A small image super-resolution model, trained from scratch: widths [80].
Rows from expert 5 of block 5, named by matrix and row number. Rows with one number belong to one neuron. Each number is 128 + 32 x the weight over its row's rms, rounded and kept within 0 to 255. All counts start at 0. Numbers have three digits each. After the name is the row's rms in percent of the matrix's.
# up: expert up (model.blocks.5.mlp.up, 64x160x80), inputs 0-79
# down: expert down (model.blocks.5.mlp.down, 64x80x160, transposed), outputs 0-79
up.33 076:047167112113139125091115121113125142073086134169122130178161172137134065186127131133105192181155089163123055147144107105158092112135126096132139101186131143164127110114138148111083144162104130135184165191122093115098164099154140163192137127
up.34 086:069152114086155117104152136087125151122197154171152115136102126148078082143149090174146169102136148112129102106125085112134102122109141097167126206127136173127088143117088092100076080104063106160086138131100167207102160103080178144118123119
up.35 070:142121135152149100075155093166101144118082162169134150093137197066147158137124176080093155153138065097141096080120142152104107160124128130122115131080087143119155145082124090123091155153124063054187108128100087144138109061143100100136096160
up.36 056:104094145107169135056133160122074134129119158123115102111092146182124081080177138143131165143124157160145175144121075078087129195170089128127105177112055110121104122136156156106123125153157132146165109100087179127153077169134089141143061175
up.37 063:077110117161178122136151168147169126175125124069119104075111182145127128150125069077141151135131107092108129165137145131103122184136090142056127147108112117163137103182122104125196125158164177048188167122161126105124086056129131112124113133
up.38 067:132150170112159071174150188078093100094203096124145073079019119191120122075116104141126170092121080073129097133164090115124118117148132134171154107103143121146128102112097133094102144123135146112111141153176157121155122149112129129068136121
up.39 075:160162174141119115136065130151117122135165137129111141131153083134079103105113079158142098134095166159063074079091147132119191146132157078129107173105133120119145174127095182110132169084135129144095097206109179172162118130155128142167209130
up.40 054:181114172107111131125095133082148140132083100160129196196094130134079143150144161069099136139092195144123112086136143142107161144152171130129132112101174149078173147124076144169146106128140121086131101142140140147144181203113070096061155112
up.41 096:167130066121128172116098124114128120142145168097081133149203075140077148150131114124168086151091158215073100098104139134149167114100105128141144202098107134119186112119126113111178126154183119145127090143080132138103141154129093138158153208
up.42 088:119111158127113139145044114128122107162131109111062119134134129164092104099161090121119110169131183172152119118092134117156154101078156091187105124104134126059159187088108155099116091101170179121109064183151131186198112146102117152138158125
up.43 116:172133116143082149177106129181121129123099142097047173158168066079119158154130097102096113133143143151098106101105110120194151150071155154178135151078092106105204140153110184132120142105170158158126110118140118132142162166093098169138162074
up.44 078:082113138137128137133157129151088077119147174135162099156108167128137143031136139178097157126106124079196108058135084080136129149130094140128118140145155104134134124136117092133123092196138099079102173099091198136174113100133149124125092204
up.45 188:166128099156106162140076138170106130138120128092053161180178127185108113213165086094102107178109151163127082126076161129170141120064134146123121183119090122081170172120158103116131107126158152154150087127172106158104127155085115119120160129
up.46 098:114130124107175094126158130104158182079118099178085125130078153160123063168148168126081178160185114152167159132088071120155070090137110131146151157187079107154121118089172145095082092130113133194169128151133113123112141153122135083162155101
up.47 076:091095096104212188103133153146111150137155159133163161089089172124116135191122124123159125133101096148133147134156093145131050090143132055080167156126143123093102076127137067115107165152124107115186183097125149180082157090130134109110109131
up.48 089:160103060139082180126061122107120155111140141110057156171140072192139110155117090158128078144123157160131072099105170150150129140111145143186076151095141111088191173162114127091133133071144140155106074168154140144130080152121146126117113133
up.49 084:106123152191132104101130159170082111150111146094172102123097154195138128162137095120101080165120091088104097087131155162157090139119145118096196064143136135144178104107156077109105151169154133110137148140124170155132078030137124071162144127
up.50 096:082062159113093120165165083116109130123170117128114177129099147055140121138070124186144111128143100110155160086109069117137150143178128142095153069099174100155123093160151147100078083137158102124099136116199045126137155133128162116160127096
up.51 099:191111062140074150135160147116115119096131157100115131139186097160140134130105105155104086129130131119151126106100158178170205179112121095116122164092144150162142173141100133166115118151128156111058125086130155067118095185079153195191140115
up.52 202:177126096129129159147051112155101112142105110093044152171170118167108117193144080080090102185114153153145089115091171116162139116080143136154116188101096094086181176123117115112146083128155138139161080125134127151115139169079118101121157149
up.53 104:073066176131116159154141111086138116160128127119161212118085174088143128163075119191178110084140115134143143093148102099158159165186120144120159087107155128142134088168174127086085118105116119136153137080142075133187138122140083079128106103
up.54 069:169160162106120133099130186118193151100142134113209148135106166187111109117179147138094121121151137158159170204091115100129099101153102128110145139190081084164134121099124101094131109184082125106165119195160116176136115112132110095158145076
up.55 079:090071116179147127093104158133133179121109158101149162096113130107189168110213119114152103137137062141142132135118174148105115132118138123083091104112133106158094095115170108141191140193143083118175151120113074137103110046143155086163155161
up.56 073:201108082149070163166085159179088119134126089119100105153143099184107135098121071160095131155138132112164103122089131153170142151083136162138110158096137121115203187076146171121146113133098140099125058146181140139149098172068123124130120105
up.57 069:153113122114126149124138110120147145105109131145099076103091198159122056114106171143128109124160124105175111149134099135186079081117113120111066136144091100168152108132143056134132121176153106050170164079120084137155115075187156073089116133
up.58 093:178136134112072114120098161150072113074116090105102135174151115171116055109100084139080067184163183161121126108116127092122145161084122142135098166141125152092140207121143168094108086174160123193148091137128128148179129121098117121130126089
up.59 077:124101083145131108110086112143105112107163097097075153167180077138103172154120107132114085096083174109153080076113147141183162127109114150187077168092163120096161147122081157138184143128157141133076184133107165120109188165137160118125178160
up.60 070:090114153169066140140139148147178121135151155107136073124094155140121162018119114174117108148066158094162087134139131165133155191150143095129127125077158122119157135138096177152197154191161139145128121124150196116102121121107117171113159096
up.61 070:095141110137087078152138076139155147162085134129124097100139112069160134087079121116149134161148127062177134161192164137107141144146078153076134063132119074115115075135105153197185144126128155111110159103072120112116058136136120167082147122
up.62 093:163126106148162110137111127141096185095093200122100176129189099093131173140127119134107096131098127126106116016156167163140160176143097141147129186103092142096111091157102116144178114167171130119100128111132125145093076136065143139150111190
up.63 080:140160145145097099127134103117143130195141148087145153073128069055055146107152121141152104116162178097139183079101086137151158118124149140138121073085133161152103158098125134102060115109082137162098127153194108079185148111106129133170091113
up.64 191:177111093155115164133071126181109134119123123084044139163177104164096098188143077088096095199117138158129085114100163119162131111091127141132113187121099117089164184133157101104139093131168147163172075128135112149102134150075124108120168116
up.65 088:069104131095167176076157169117162134175133141156173091099067145090151118097097097117118125143156111109141165116148112109130094103141104141107159116151140147106129097135149107105126119119088064129191172076137119110082063036093149112114090191
up.66 064:079174152108151149132135122105149139081061098123121151164051111157155114173168095114140195087111082098159132199133110136129079128164128118130125166122096140121112139115155115133140070118063111089167187194079139164162117148109115139097161101
up.67 157:196142098155126157166060122170095119148138143080078150189165110156122118172165098124094125194112146145134098112088166115177144113077141139166113173097086113070190171115169132120167114129170144143145093113152117164106119134058113147132152150
up.68 085:216080112189107131146150189131137069159089131076104177099120120092134168076187146131117109122137095143123145064169135150138168174148139102083159136110127132151124094122087119153111155145155160099105099140153079089125083085155080166102153143
up.69 105:179091117133110126126105134133123125146096106074059186172138086093122147139140093145069097120127166150134168062084117115129189124104155162168179095127129135095162187147107158110173119105164139149056136173184094094142125148140136193126146146
up.70 069:161142115166024147155096129139117149136129080135124135221145138165141102147137145113090115133191205116136145148118163107170125121141113129159153119089115116115132169092133181164124083133174143170092121125117128113190164147098123146108189058
up.71 083:174113112185071152112079153136070162090161125121136105130112100116131097043141084143100129186218142139131117129105142129188190089103128162151122183120129132108193188094100140111118111103125151165126088122127138181117139148090107114152150126
up.72 161:155125093145134148134086114175116142135140115095051137206177113178085103191168120100094120193126144150132081096099142124176131118076132143160112205114078106083174168115138114110140104123176155152159074103122098165108119119099104135129147155
up.73 067:129119119115151125185116167154156096137109115134133120109158150173130143163163140109082113143082092097095089161205118189129109148121145144093175113125098187190156067143131089157123109156121103058180200105152149126168137166129168128123129062
up.74 079:152083109163069093139038094147130121161109144081047108194181115160088140123105077114099081178143145115147103068140148102173171091097120130146128163073139147089194138132115134149137120145166150155111094112151127113115110117094132115119152106
up.75 077:163148091151149165111162082156116121141151138122154085056103198127123151175116121076114143101141113132134114116114178153090087138139152134049128112108127163103123087186118112161156054166140093170165164129149139105077102056108140152171102161
up.76 151:185127115136107146144054122174108115150131126085048162179163098169102115170152085100111094161115135158083110117093149152179152102095130150167113180095105129099181168114163107099138099100165165181145083128144127156098130164087087137102173127
up.77 068:139135176132115132112116149094106118162132147155174044080107129143166142084159102122075129134053128122124112164116161111120091162136127140129093108108103171152151088116150168163158115188162088114101133136185171159184060090127184189122119091
up.78 072:111101081075125078147125176149128136119111141137162103157160142168078135069115138225138163206137191135198101139117089159146121119119117141135078177141111141146138215091127120147081107095113137092140111154117099154134129131127148101094147088
up.79 083:097088147136088173081150119105132087158169144192208106100073166114152142037094114153155157079118134100134119145109079119106156151104110075158108167093124175153153095162155136122112136129098131115171199122135116133116105090134096143083097149
up.80 065:149117131170063142148132162110059175180087126122072113167141116098096153085130088156162134120154133100093138117108147080112105134112131086134124121100092137090132148126072178168191054133164110192130116107111163157090155133136108150154077191
up.81 135:142136112131113127156070112197098130158123109076035148183196085152090111157166116091082079166106148149123091091079163116146145109095128139143091177084102072076174168115153125102120133133140156149155091134133115127112153160095121143120162108
up.82 191:187106105135096148155085139169095125147123121063052161171160133170079098187169107083091088167124143156114087117109164126173148117065143131146110187126090123090172176111142124112126102108154160143155083133162090154114139138076099107125172132
up.83 078:103136094144103127097161109147169176094169151120113135120146139131153142115135151137066114151121186156127145165166143185126090129075172088063179115131141097125112107151148105145146120169157055116156104100106133161082045069200137090093133147
up.84 065:132118111157114067083148108118146124142063149124141095109133153143131140069142115104146165087091126094179122146148141120076092107154169096067145167122098166116141110093068163078195051152118156084112156099130127118048107140096113169127159103
up.85 065:101120124068128154129138109113132101178142158168169094089121129185138125070094065194070117106184134115147156135115090115133182128144093112119128128122153179075123078164113137106106127170137132111126177074084182095133108059089124130152180114
up.86 073:091096108160150108073148084172182116155126149117172135082082167093138089105140100131152151130183112150154181137118073124080063130170125113117164199163132141110134108124146097108121108158143063110174127117121048163146142066162153123126109100
up.87 073:115084129135112148069133183090139092147149126125154120143102092169146144080116094061120093120127148132198078187131175158129129166093153128136131127094199122133135160162123143140167106127108174081113173079072203118090087149128089165161132127
up.88 077:098140133119185091118149133123116156137157117169182117113059194145110009119112132137169196126130126134137147131168083143124045125101164096112135170147103131143091151123129121142118080161055132122126137134149151180112157112070136122159133125
up.89 109:062060162140116127147160101116130095161170069160126160095088127074104133171119110137156126064139175163151156138111089088132127165176151123119167088081213119130102076126171124110103091079156129158126133115164070120147162146171127128142110111
up.90 065:108162112107141125142140128109127136126053116156116128122173165139137092134102113139131158129143197142100129188077143111153128079081097141161075149144146079088083155074066153125151151167115135093124089167128110129112160168177183120140170032
up.91 080:114156117097154195104097122047141128130131115164119138143102085147125096152084107191173149062126163103148103123073088092158178087164115130148096161134114102164074160109166186116083093101089113143084123162097098113092177115107165121118111112
up.92 079:106100129139153150129120093118123099174135121146145128166119139134090158139087125143126148158080149066212071150125150115131071141189128132095184113140147160155090072151177135137087173164126110068152194117076146110139116082146055099112128095
up.93 084:061082125094175136048148117079180142163123168153150105107084142141141107112118113160168171096148165099154172109115097090121090101141142084170127140097162084113086127110176070099091121100115095145149187170133121150095154094122150066111100138
up.94 068:086097093108106079149160109146166141131112107110123106176113210164103072140185119176106138168144099114154092129155080155164119112145098101074155084147129088147113137094133149079065130158114127141154143161173119138114184056130191113122097093
up.95 129:173153102127077144149069127141117129128153126086038143150165089160110098146160074107088105198100173162109097117096164131170166110079158102135130179113108116099159179108143117085128114146148127165154051150157109152105117118059102135117141138
up.96 078:106096119168110095125088145108116119131180071143139123104108111092136125124160086153146163105197169124101176141144077102147161136171149129173137086091144143122106113148163184091102111073081119139124100135215076125152126173093081201146089130
up.97 097:088092140094172119115104142113096089166185093167171159104087117118128079095128160185147188083146176119123167093109030119137160123187098131160159133133134103127096113107154131126069097053108127154104105090103100116131164151117161113113129102
up.98 072:092110162156117073133114107117117100140166132051120113132118128123142129058099120179125128177057102103169075121165146143147184153149145130092121141112075123146130127104086143114173083184146084151099112162068133123125085078074157138097094184
up.99 092:100048171144112132126136127140104121116174124128153117118096168104124110195092094174167114088122139143156170098105113047170163168150150147095169091087169128160138093165177128090058065099169124155105140146167097125153148117108127122151081147
up.100 079:129152116105133151117170181162131097133145123186124061155154150121186124135114142151094203171166101120184164152108107157086050091159137097119151104198119064122092100115136126098121141139099097139201152123154099145113159110166147076122116110
up.101 080:081086201123164157081131111161139103174186128118185169102072128132142118100094093115174121106163171120163163093108099172099137143172139161102131095114151173147118089174149094136089098082096110152142111128173068100098082106157125172128151101
up.102 064:117164164174146128087146126119108156133125167156195120151145138160158101051150189135210140137118093132124127184091151156102030120132138091108171160141130117148143071125155115144129130195112149056156164096106145125119127116111153103120104085
up.103 108:099109142112116119139160127148086120154139126130180146104074143084138119141116115165173138082165184143171178096078053111157182146159105104137179054138167111127081090096150152106082127070100115146128147099161053098117132115121090144123139083
up.104 075:032142145091175110104127165155146128148150115186110052113059172070145168068111108207175163119155139135133103100134117143107091128182184081157151135140110140153160108101109126149130101126127133135116147138143116104111107080124111171088145155
up.105 065:117064147093201112101170146145139165123148163133180056162042123212135105141102115080193121100148101087127121106113068176103069122136100134132127141154169108085144119154115099120130098109099113152103148137139174116113088133115094133114108134
up.106 088:120121142081118107118155117107140127112169081157194144104071165119117099165084132183139176105156159153150164142108059158131137155199179115137197125118141128136096127119116117073078094063095123153112118136176093098157180127114093116116098074
up.107 072:176155122172085151149134099099158112119196158099167146113101133146129125063139119180121105146151154104149128118143037096124160069129159149157165121116175125112129131134188133065052134123114128135068081178174137108146091101106098158113093109
up.108 087:065074132144185139101190084143182159171108166131133066105083131127126087077100109126124121134137105053137116176117149113148123134168111099105130125124114120154138061151161084143133121171136074123179113090119143128117073075089157088081102119
up.109 077:090129153156057112152108161142120093177141136099162095112125150162184170098114132170111132164104054099119078154117181170091119191154104147081167085110130113157134092189137080125140123184123126100204144084133151135126112072139112131131127112
up.110 096:160139164127103126148092174172114097110143117136071132154171128182123089127137106096099108183171144131165072117083146151187163140085199109164074174118142114090153208117132167121097104141123111177162079114189153116143150149089113141128152127
up.111 072:074085089150128107099113128158158137112125106163146127134082150137193068060098159124078121131101122082185152138145113048149059091115160087137115141101151124149145080109125159121097101171154113112159150088090104145074080072104151145112152119
up.112 139:182137119157093162129083117144103135135141117118041170186170125174110094176144058105097107175136169150137082103104153118136131140058146132145096186102120118091193133134146121092158077143159153161154094126169108170119121136063124148127157144
up.113 114:154119153158057133152075161134104116138162104111084196147159090083076125103158073130128116112127164125094076075117152156175191129079092157127159151090130155127200168157099168105115128083149125153079102188117136134128122168097141126145141149
down.33 072:155147104093184184193060121177141112124099143095117119191147166110161140187136121157066153123133111088143123105173150106134138117147107109193128124160095167134172097125097156181103132166109140133140092082177077135133100149108112165073175132
down.34 089:141131133146087089171119113088119111127102139211148126088093129180162145142193125101044145100144116077096138144144134184145158111172137120127159161167132126148139066081145144195083170123101143103117145164124055144126082171114159165123120135
down.35 080:121087068027193128129101102143150105164068121168116059117130166089157141159146139109149148108127095126141146107135145089134093113086134104150162093130126099081158103148123113165170202180154138154066149063170143124125110112142117136119140152
down.36 063:113127142190119165081113119096142143134173091098083101088089111122141106155136148138178144107169093150117104166179122128147171143137102180111172141110115150050136128093117134105156090070046188128088137164163150139056118119136185123126148161
down.37 069:149070094100124110078104184158130135150149127101114138101102133157096027118154139164127178137130136166155184087150092072104122073152123103173138170117072130103137139140046163133139070151121157143095121098136146139154109134174115149129153187
down.38 073:193106161147093136104084138092144126094113136151069108098096108102104075096061124139099119086171163106187198131140114074114143131178056157173097157161150135155127127082126203128093127145142145140076128156112115081158116122140102095133148116
down.39 063:088150179185100103157138151120135124062186141157175151094088182098133145132139104076117127133107136133163177168145125136128139086102173121083105110157136116191129102086161168090118101168101105039075132125107134090173152115145132161112148075
down.40 068:152167178176114178118146151139121144099180105125113121145132152108098149087148071122181115149068132159127097170126107098094148135092066171025139116081077138130181099146151077107171085107136152133116134158116153129158121164153126158082082118
down.41 105:126226148107175142169109129125154150132154117102133094156110167151114163136154133083161122166091109156110134166129145125102082114082145121034155094125127145170128148137108083110149141127159082084088177126139208172181141125161126172083141095
down.42 100:114202182146123107190170157128115143050155159097113132125097154156151143060127127119126114139131159103180169081125164071122088121139117137056137151104120127123113137146133137092119081174122130154080166119130210162145073142132113158085151091
down.43 120:111215155162119138151133113152102096148152140054094136135083113119068196090122134087134092133110138142109141174136175144097121146141091153036134092107095138151103144166128091069161114097160112104116166154104182168166144103148115164111164108
down.44 096:121105144139105113150104143095171132174061090218185148102127110116176115117186141115078148118197119133099130127146145173136170182079157107130119112131129075134115109064167147131148158103111138091144124128146068126122101171160188094155106087
down.45 183:117200144167122127152136112122082127090120156053065131157121130140079172098119126070142111140066165129159166139144176143097120113131093115070152147072107157119123141169111087115159099134170098106101173116126194161178121129075142184109162137
down.46 090:149166057147137159115101085132118116104093142109084115123171142099135144128099095093141155106110162062123105057161129153088168167166124107194144167163163181079191139173114111135121157095083144155121113112124108156134063149058140148106144147
down.47 084:151052047075198137120094161104169136150066120165157114160137129138154090146194090114107175125095143119110122106142148135147132132136122142138145175145062122134178125113098152116149161139098146154099136098159091168105070186082157157099137160
down.48 098:124214140130112123186116168123103149114165117096104094163092162132092153080138092144160103142099173085185153155105145113121081132090133115068134098098083129154124155170130109114156082168209093112110144124142209150153107128132090183140145121
down.49 079:157061102104101110106089098138145133135151136149175122067132167089194101123119169177131149118123112100202153115140115084157139123124158085159088173148139077136156101093077136119125118153137211120110108076173157109152055128119098143157080122
down.50 103:140103133116154144075124162081138080189102144149155115117100098107129152134146120160101147126141151175077080082109148145103175133154107140097113092091090092114138086161093140097229154130107134068146156141087109114041090152145119183106095119
down.51 117:104179143126116129166108172139146112178136130142161092151083092155137234126138151137123132141122101156100106152099123144154113108070157154063138057106146097103110066116086172084170157155148097061154138149067142149170149091140128136136132096
down.52 191:122206155189134141163140132138088125076127161064095108142115109126089167118136113073145108146073155116154152136111188124110116132135118102062158143108077175127141124168113080111145096152191108119095173111127198179160108122081121171089152130
down.53 090:121151097138149136089147115113142113200097059129137105125154121111149134170145166124081111130159120140083058142161135164099190151201124149131136111102104092104106073155071118114185113109140164076138138133114094101037124167072111160124112109
down.54 073:161063099124188104162112107151114183130153177171123109116145146104141132175125110119109145115131122097193111059101122155092143117130145135167097130159137060076146146117134119188096114151105215113117122125079076127172087102071077096127118138
down.55 084:124112043065197121107130136121139113165136070141149138144143162115132112157146145091120152167127084110172096103119154137097113130049159097151133049104112084144120190138104099195144110194136117095152116123149191124099137148124090090132104130
down.56 089:127188177145091098192170164092062196048162124067106162160107164130119117062083109107132143141158185124180176109115156117102103093155113142102073156134102132136123161119128121113106107128149114125105155120125208139137133134126135154109150114
down.57 076:163098050082135189138103106154101145142053133165100093122143162112169129103123126120109160131170148085148145024119113147150106128127186095153121086103160103125183137136127177192108115142117165139109138062143117144113130161141120108080082126
down.58 081:109159156145122133190162145138097135055191151076080134145120143135098161113088077113115093100141146117228162091112171116098122138162120122123098163105124108128122182156114147106082061126125127161138166126177191167165099100129150112125174116
down.59 085:125175180137126128173104144160118093141114088145145108149076148162131192133157126108135108145091117118106159170092134163140109093058176111053136087138130154154094103134123115130113150132191073065090123160095144156195108094184134146094132069
down.60 074:120087182139096085118139133109137154109127081125183154085114153139137106121083162210103101099219117140177104145088108150157082134110100137118091163124137089116090128088151103147033133106121108101165135142126160139144138175178099073102112147
down.61 070:125141131083069119143129124159153152162081156169176138142132127123137177116101233187141069098171102150139141121115162109121138093042110151171146108090168115134121140140152122112125146133163131122127118156125137073136218092172111079163140117
down.62 118:107154138069172097136103154165180110188112108168182072133089140127122192140198161086136124120098115149095107122132150143163057090078162130067163065107090095139113080126123126103146162140145075097124141118103156151157121110158128167106141134
down.63 084:080133184131138178098132179085108123185163132133157126114089118145125144113131129147147125149152144175104077171114145124141183140175120165080158115058136096101108091158052113057181099089156122093143166138141139158082142155140184166133138091
down.64 187:121189134174120135153136105147084113083115183048100132145128134130090160119112102068131108160090147121146155115131165123091111116161110120063161157070098163115139149145121091115135090136180110107104201106134209174161110127101145188095167137
down.65 087:124094044093158137098114093132139163101103074167146133144171141119167109127180080178102163098164176114179133100167086133100159174153150162177152137105120078153160122115085174143157101093112157148083090123183109150112102171135127134098120182
down.66 055:173096114138128159224117103160152137106140169121078116150123179126103126164111093175169118102080116087119130105157111123157117119134078169215086140146112161093168134121084178175081139144149163129108164146099078119156087165101075117110119145
down.67 150:100202172168149132171142129138076131092125152062085124117111117133095153102128121078134107160099165116133185130146159112118124116139113117061141135090061143136138114170100076077139085122184104121103186116120220164145146123133122179099123102
down.68 086:137137180111169143092105154138151108204131098130141142129116085111108142089094175102156126193163093195140117116109102078113113177122094142093114063104154112138104139175072096052198111141107089122122186132080155104122175126150133121149135131
down.69 126:083164195146121136124110154148107112146183108103134153116077113125113210135121141080160121163116146174134110193094136097166128131126090145033122081097101115128126132167120081057181111127159106084129181160076155131117160104142123155116128103
down.70 073:165205165166071130153151129117130118077178170050088159101120125144108148103117088113120115140144142157155130164137191145110155112136101161108063153107161130129096177153135076089084080099163104154158116221133169096138134118126134126143110127
down.71 075:096229185147103125132150122124117159096159117108112139130104118157124143071088112121167098151176196117177182135142110127089136154134112146085081131111065113129146160160108138088154071122170093079088136142124200122113149106148182160102140099
down.72 146:141210150161138144159133104156075104087126171041070126136118156144089169093125088064113118151080155116132185110138162117103121120148117108073131155093101146139140134170120073112154108124170089134094160113129187159153123129112145188093173143
down.73 063:182125060155091117165182101124158130152115102095110135167150141133089079092124081188117208137079143097172120126134159086101059133141114134181131129144128153121195111132139129149137137186178145159093109107150104081118122131093079148181120155
down.74 082:112182171130135160137166120093111147131157149072124171119129150172096228067109170100134111137123150118128170133131126082076115144133108155047088126066125119162092158130120112104109092094185072098092148130124185101145119123179148160133137134
down.75 068:126083019107140100105129106109137178075120138154093139088135158101112073120124179134135170147089133088169152117145106074154139113140161066170150140169120089149147171128142067177132152151174131142086116109119108116140126160135100079140187168
down.76 157:123228171170123131150169142113105112095145167058112152132102141131083166095110120082138122161088174124144133140150189110111116106128129113030118132086098145142135150149105097086132112125165095096120172161133205158157128125106138185088121111
down.77 070:136038107177107118117125141132158181091158148134125122086107160133226089110137166206147111107159136119167137127072106064114104118130137165133129141162131101107163133140155148132100114162078148150089109162113089149139135130152161062173100078
down.78 068:078229122079103124149122120135090151122157139120125091133120175134177186168083193114101083113192149156172201130145090125113130129160112157176126114155158104092148134160133173151140131119101112129102085105168128128125148198115147154143178118
down.79 079:101094101114152167129134111110133157100135110138125134106141165084167111124117162189076114131204151129129125148133071108077168143177115129168136127083147055118133100104025200142106108146101156135069086175158122133112121169171114116138107135
down.80 058:086164174123130098133134187114145110114127130127177189130103152164145118029134090062095146106121109147107138149154144144133098136080162117016126134155108089176110136122100169096090115082120113117114155146136161095158124131154189093125095112
down.81 132:116197145155115135120167114145098117068137162056081129131130132151070170086117103067132124143103161149131134138175181126078116124151100122050099158068115146137111140140104094102149117145178100099097174105149199160163137115095135145074154110
down.82 194:117192155169143127144129131154075126109138172051085115144117132137093150091137099084126111141090181128161141114143182112107122106156092134051148146081095163120136123174130091116150115144178105129115204116120218168148121125116144198104155127
down.83 065:139029064069163072155132135134176132136099102151168144130171138157154053115144138122136116092160093183111105090137131128140093141144200119127125130093149115108191159134113117148150090123153178114151141132163143113112117145119088047146082137
down.84 060:124168131135127064108145163159156112092152100130110131147166141163117091107096201181149122069126088095159165140150126096147130115106062104148105150137204131159113141149159125126065151119123096150110083122107093042184132123160104071172146101
down.85 058:100136127123082141147143136126160128073115125136160138142142117128183168149105139171116135143200110124166152107116082114121160138152113144140084169132149040080087080116151189120068101105052145083111118172187125130111118130156175099195095144
down.86 081:146086104059211173101120080089167149132093107125107114159161136123111140156115164107122172103200134177129078122178138151114133149162104152158144139092154122108145125160076112117165140125052183138096110130168102098086124178075162132116146160
down.87 073:162126137161066100198132168125158169062162181175167143107125143167137121109085155147160100093099090139151122150106071134169129116063181111106104113165131137118094193097165169106077152107145076146140133165109098110130118114135083072139132109
down.88 073:209089097120149093142114140096092147091110107189149118135138092103144066149131093165070143129145119143139104102141151139161143154148139121176127184151181151122134119091160153198091149110071197139085100095110058156103102172107144101101125112
down.89 101:153167139131138157097152155126151084179143170092120123119112101124116111150128107154149140141131199136092062132139172152131182126182122181065165127108095125138136085162077154066161140094118149106116168151114123134018118196088133140112124110
down.90 058:109132144115167075192127137147163096079116158131078170158128156151105173154097161171088072074103098146135145104066161174147104186089157099152127106142156203129097122133173112145121156168098108128130141080148126081162107140111183146135127179
down.91 083:120157146077081149122101125079159104140122159140127037144076177157135185175074101106084133142143200131097146094147134145143123107142127077132151105130127097108103073097070160143118136138130184077089143158128125133116089112140094205113166123
down.92 079:170092100094127140135101095187137117113129128115175103121153187135140114140118130175110169121154157097207121148147110102113120121128140160219085052139164127119144136131108153104086109181137143155100087132133136075131053114134056073159125167
down.93 093:124088083066146126117096170098140125122105120187112069133112169108167112114182095150116175124162145126095132109130121142130168106138133159162139120125066092102121097117056162173148129185121196129081078111178113181091066121111142140104108176
down.94 070:160098107072149116140136054139101101091116138121134117140199150132123113133093126138085160114205136064188143062142148151116094145147140128177098137098159125143138095077111140154092165148135147086071072055113118117129079140080154152115117153
down.95 127:105205160152130139145145124139065140081138151051059148141124139131064162088116088081107116161124154117153161120122142127099133117171076138059097149082095146120113156159119096097104091112164103125076178143129214165140133129126151147113144128
down.96 092:113203184192136158107124166093081118136149121033114111120123119157116122125096111138114128139156194149129062161132139109114170152158101173066135103106068104086117117173077136082166117105104146160106142153107167106068151108153123154122129122
down.97 086:148168128165080150085143106105126131136110135173144094054090147103169155150117108125078110137198184089061066130151141140116185162166108155097139114123129143100081058149104109135158135117103169125108135126110070172092106161112139142113138061
down.98 069:111098133155099096077174156136174163138155111150199123119122125153198090125156158131103119152174070154121170087108106111105122137118181106124143114141112065146150063072122174152091153097168130112101119157157102122092162104198199132146114110
down.99 090:157138153162157163101113165085120093201133136110152087118097117129127162177115107135101190168140166175108061126127147121114165131175153173108167135134088067123112091174048144111180122129092149083121128182102128145076146149120152182101111115
down.100 080:128090099073150146159107071124128132122096152136079079141178164119106106137122105138104191108186170054166130058129116122138106103166156142176096146112152119097178152181127154182081141145087181156103106118123153139156085142069104123120129167
down.101 066:113169113114112112074183180124112121123132137207096135114142121098174104115098167120079105141172130144099096157195112147099151150142111172129155160109137082070110148161107178113215173125154174124103095130118096090061143183104152133138137127
down.102 068:171092096078149112141087085124153147088159127207149098100158092086143074157100142195095125127162088085144163131141146111121137117098139098176107124185102061090146108120137123165092160167122206168114100107138088123133139147129144059125144137
down.103 097:107168162150120157087127101147130104153132159128121121109137128118145182143110178131114155154163173168122116119119108150067212157191111171115111095093141055110112075173101126083198113110103174092121133153092079100061119163090119164128139119
down.104 076:119159061160130124136111095125178117115070096147131094142145133190124131121133123158069163105232162146119115146136106141148096216157139138151132140162185092110135098132086187139094137123082126177071074128124160107079107130151144131111146125
down.105 066:149091141111121120153159113099090174095134146186129104088077102124184060139144087158064140146161140114211117097146094117152172100102121120176119153168117178130105117132171164164112168164136144155118082131128052162161062134092124129145131126
down.106 084:150134138168149154138127140119115114151141177130098068094118107125119128157117099158094138142185161155104086136144132148091179146164116160150136147146085104077106084133084148101192119098118195095097111145095057159039126143065127179104178110
down.107 068:065096152148121149156138147073097111183098145131126129117119093134146137136153127189079097106220124217093114136107134171149182191130101146133109138142170087091066092093097108099149085067105158141112141115131110110116134143135152111156152090
down.108 076:155060057113132146110133129078160118090089082158128104145130138114165099138121147172165203147219143096198112072137073080123132106138151126167130130134144102157134161146096168136095093164127171178096095130182114127134109138150105117129153155
down.109 082:149103101089099096162121153148150165152143116129154150113156163083139068107070145160133128158166145122231162073126094064098074140116132090191101104127129100170154136154123108174067117153127130128157096113149141089132096111146117092161121194
down.110 089:120191129147098119173128173115091113047175144071073144143126141150114118087124079126130135128129221100161110148145143114128104110154141100046121146102120140134144156149128156107102094156168102115106154159165210158174088110110090163092132118
down.111 063:142088103033152163089075143115075142129154073177124106164131128127168132119080128154075148163188131101120127114121092121090139168130068153100123164109125090122162126146098174165102097151064171156076120128113131108109141175140120079146114180
down.112 132:109189168171166136175133149170080114069133173057091122143093132107107156098140109088141102126084144109159137126137150118109104131145104096031121148079094130128121153175110101125138091124168080118102178117134227150141119127127118167103159135
down.113 116:105185178159100103175129162093139147135174094123142116149057128139105201102109130109176090157088149127141144180131170109090087121114139126033118104102155116132096099153138094087131105142158090100091149136104204150123117084143111141106157074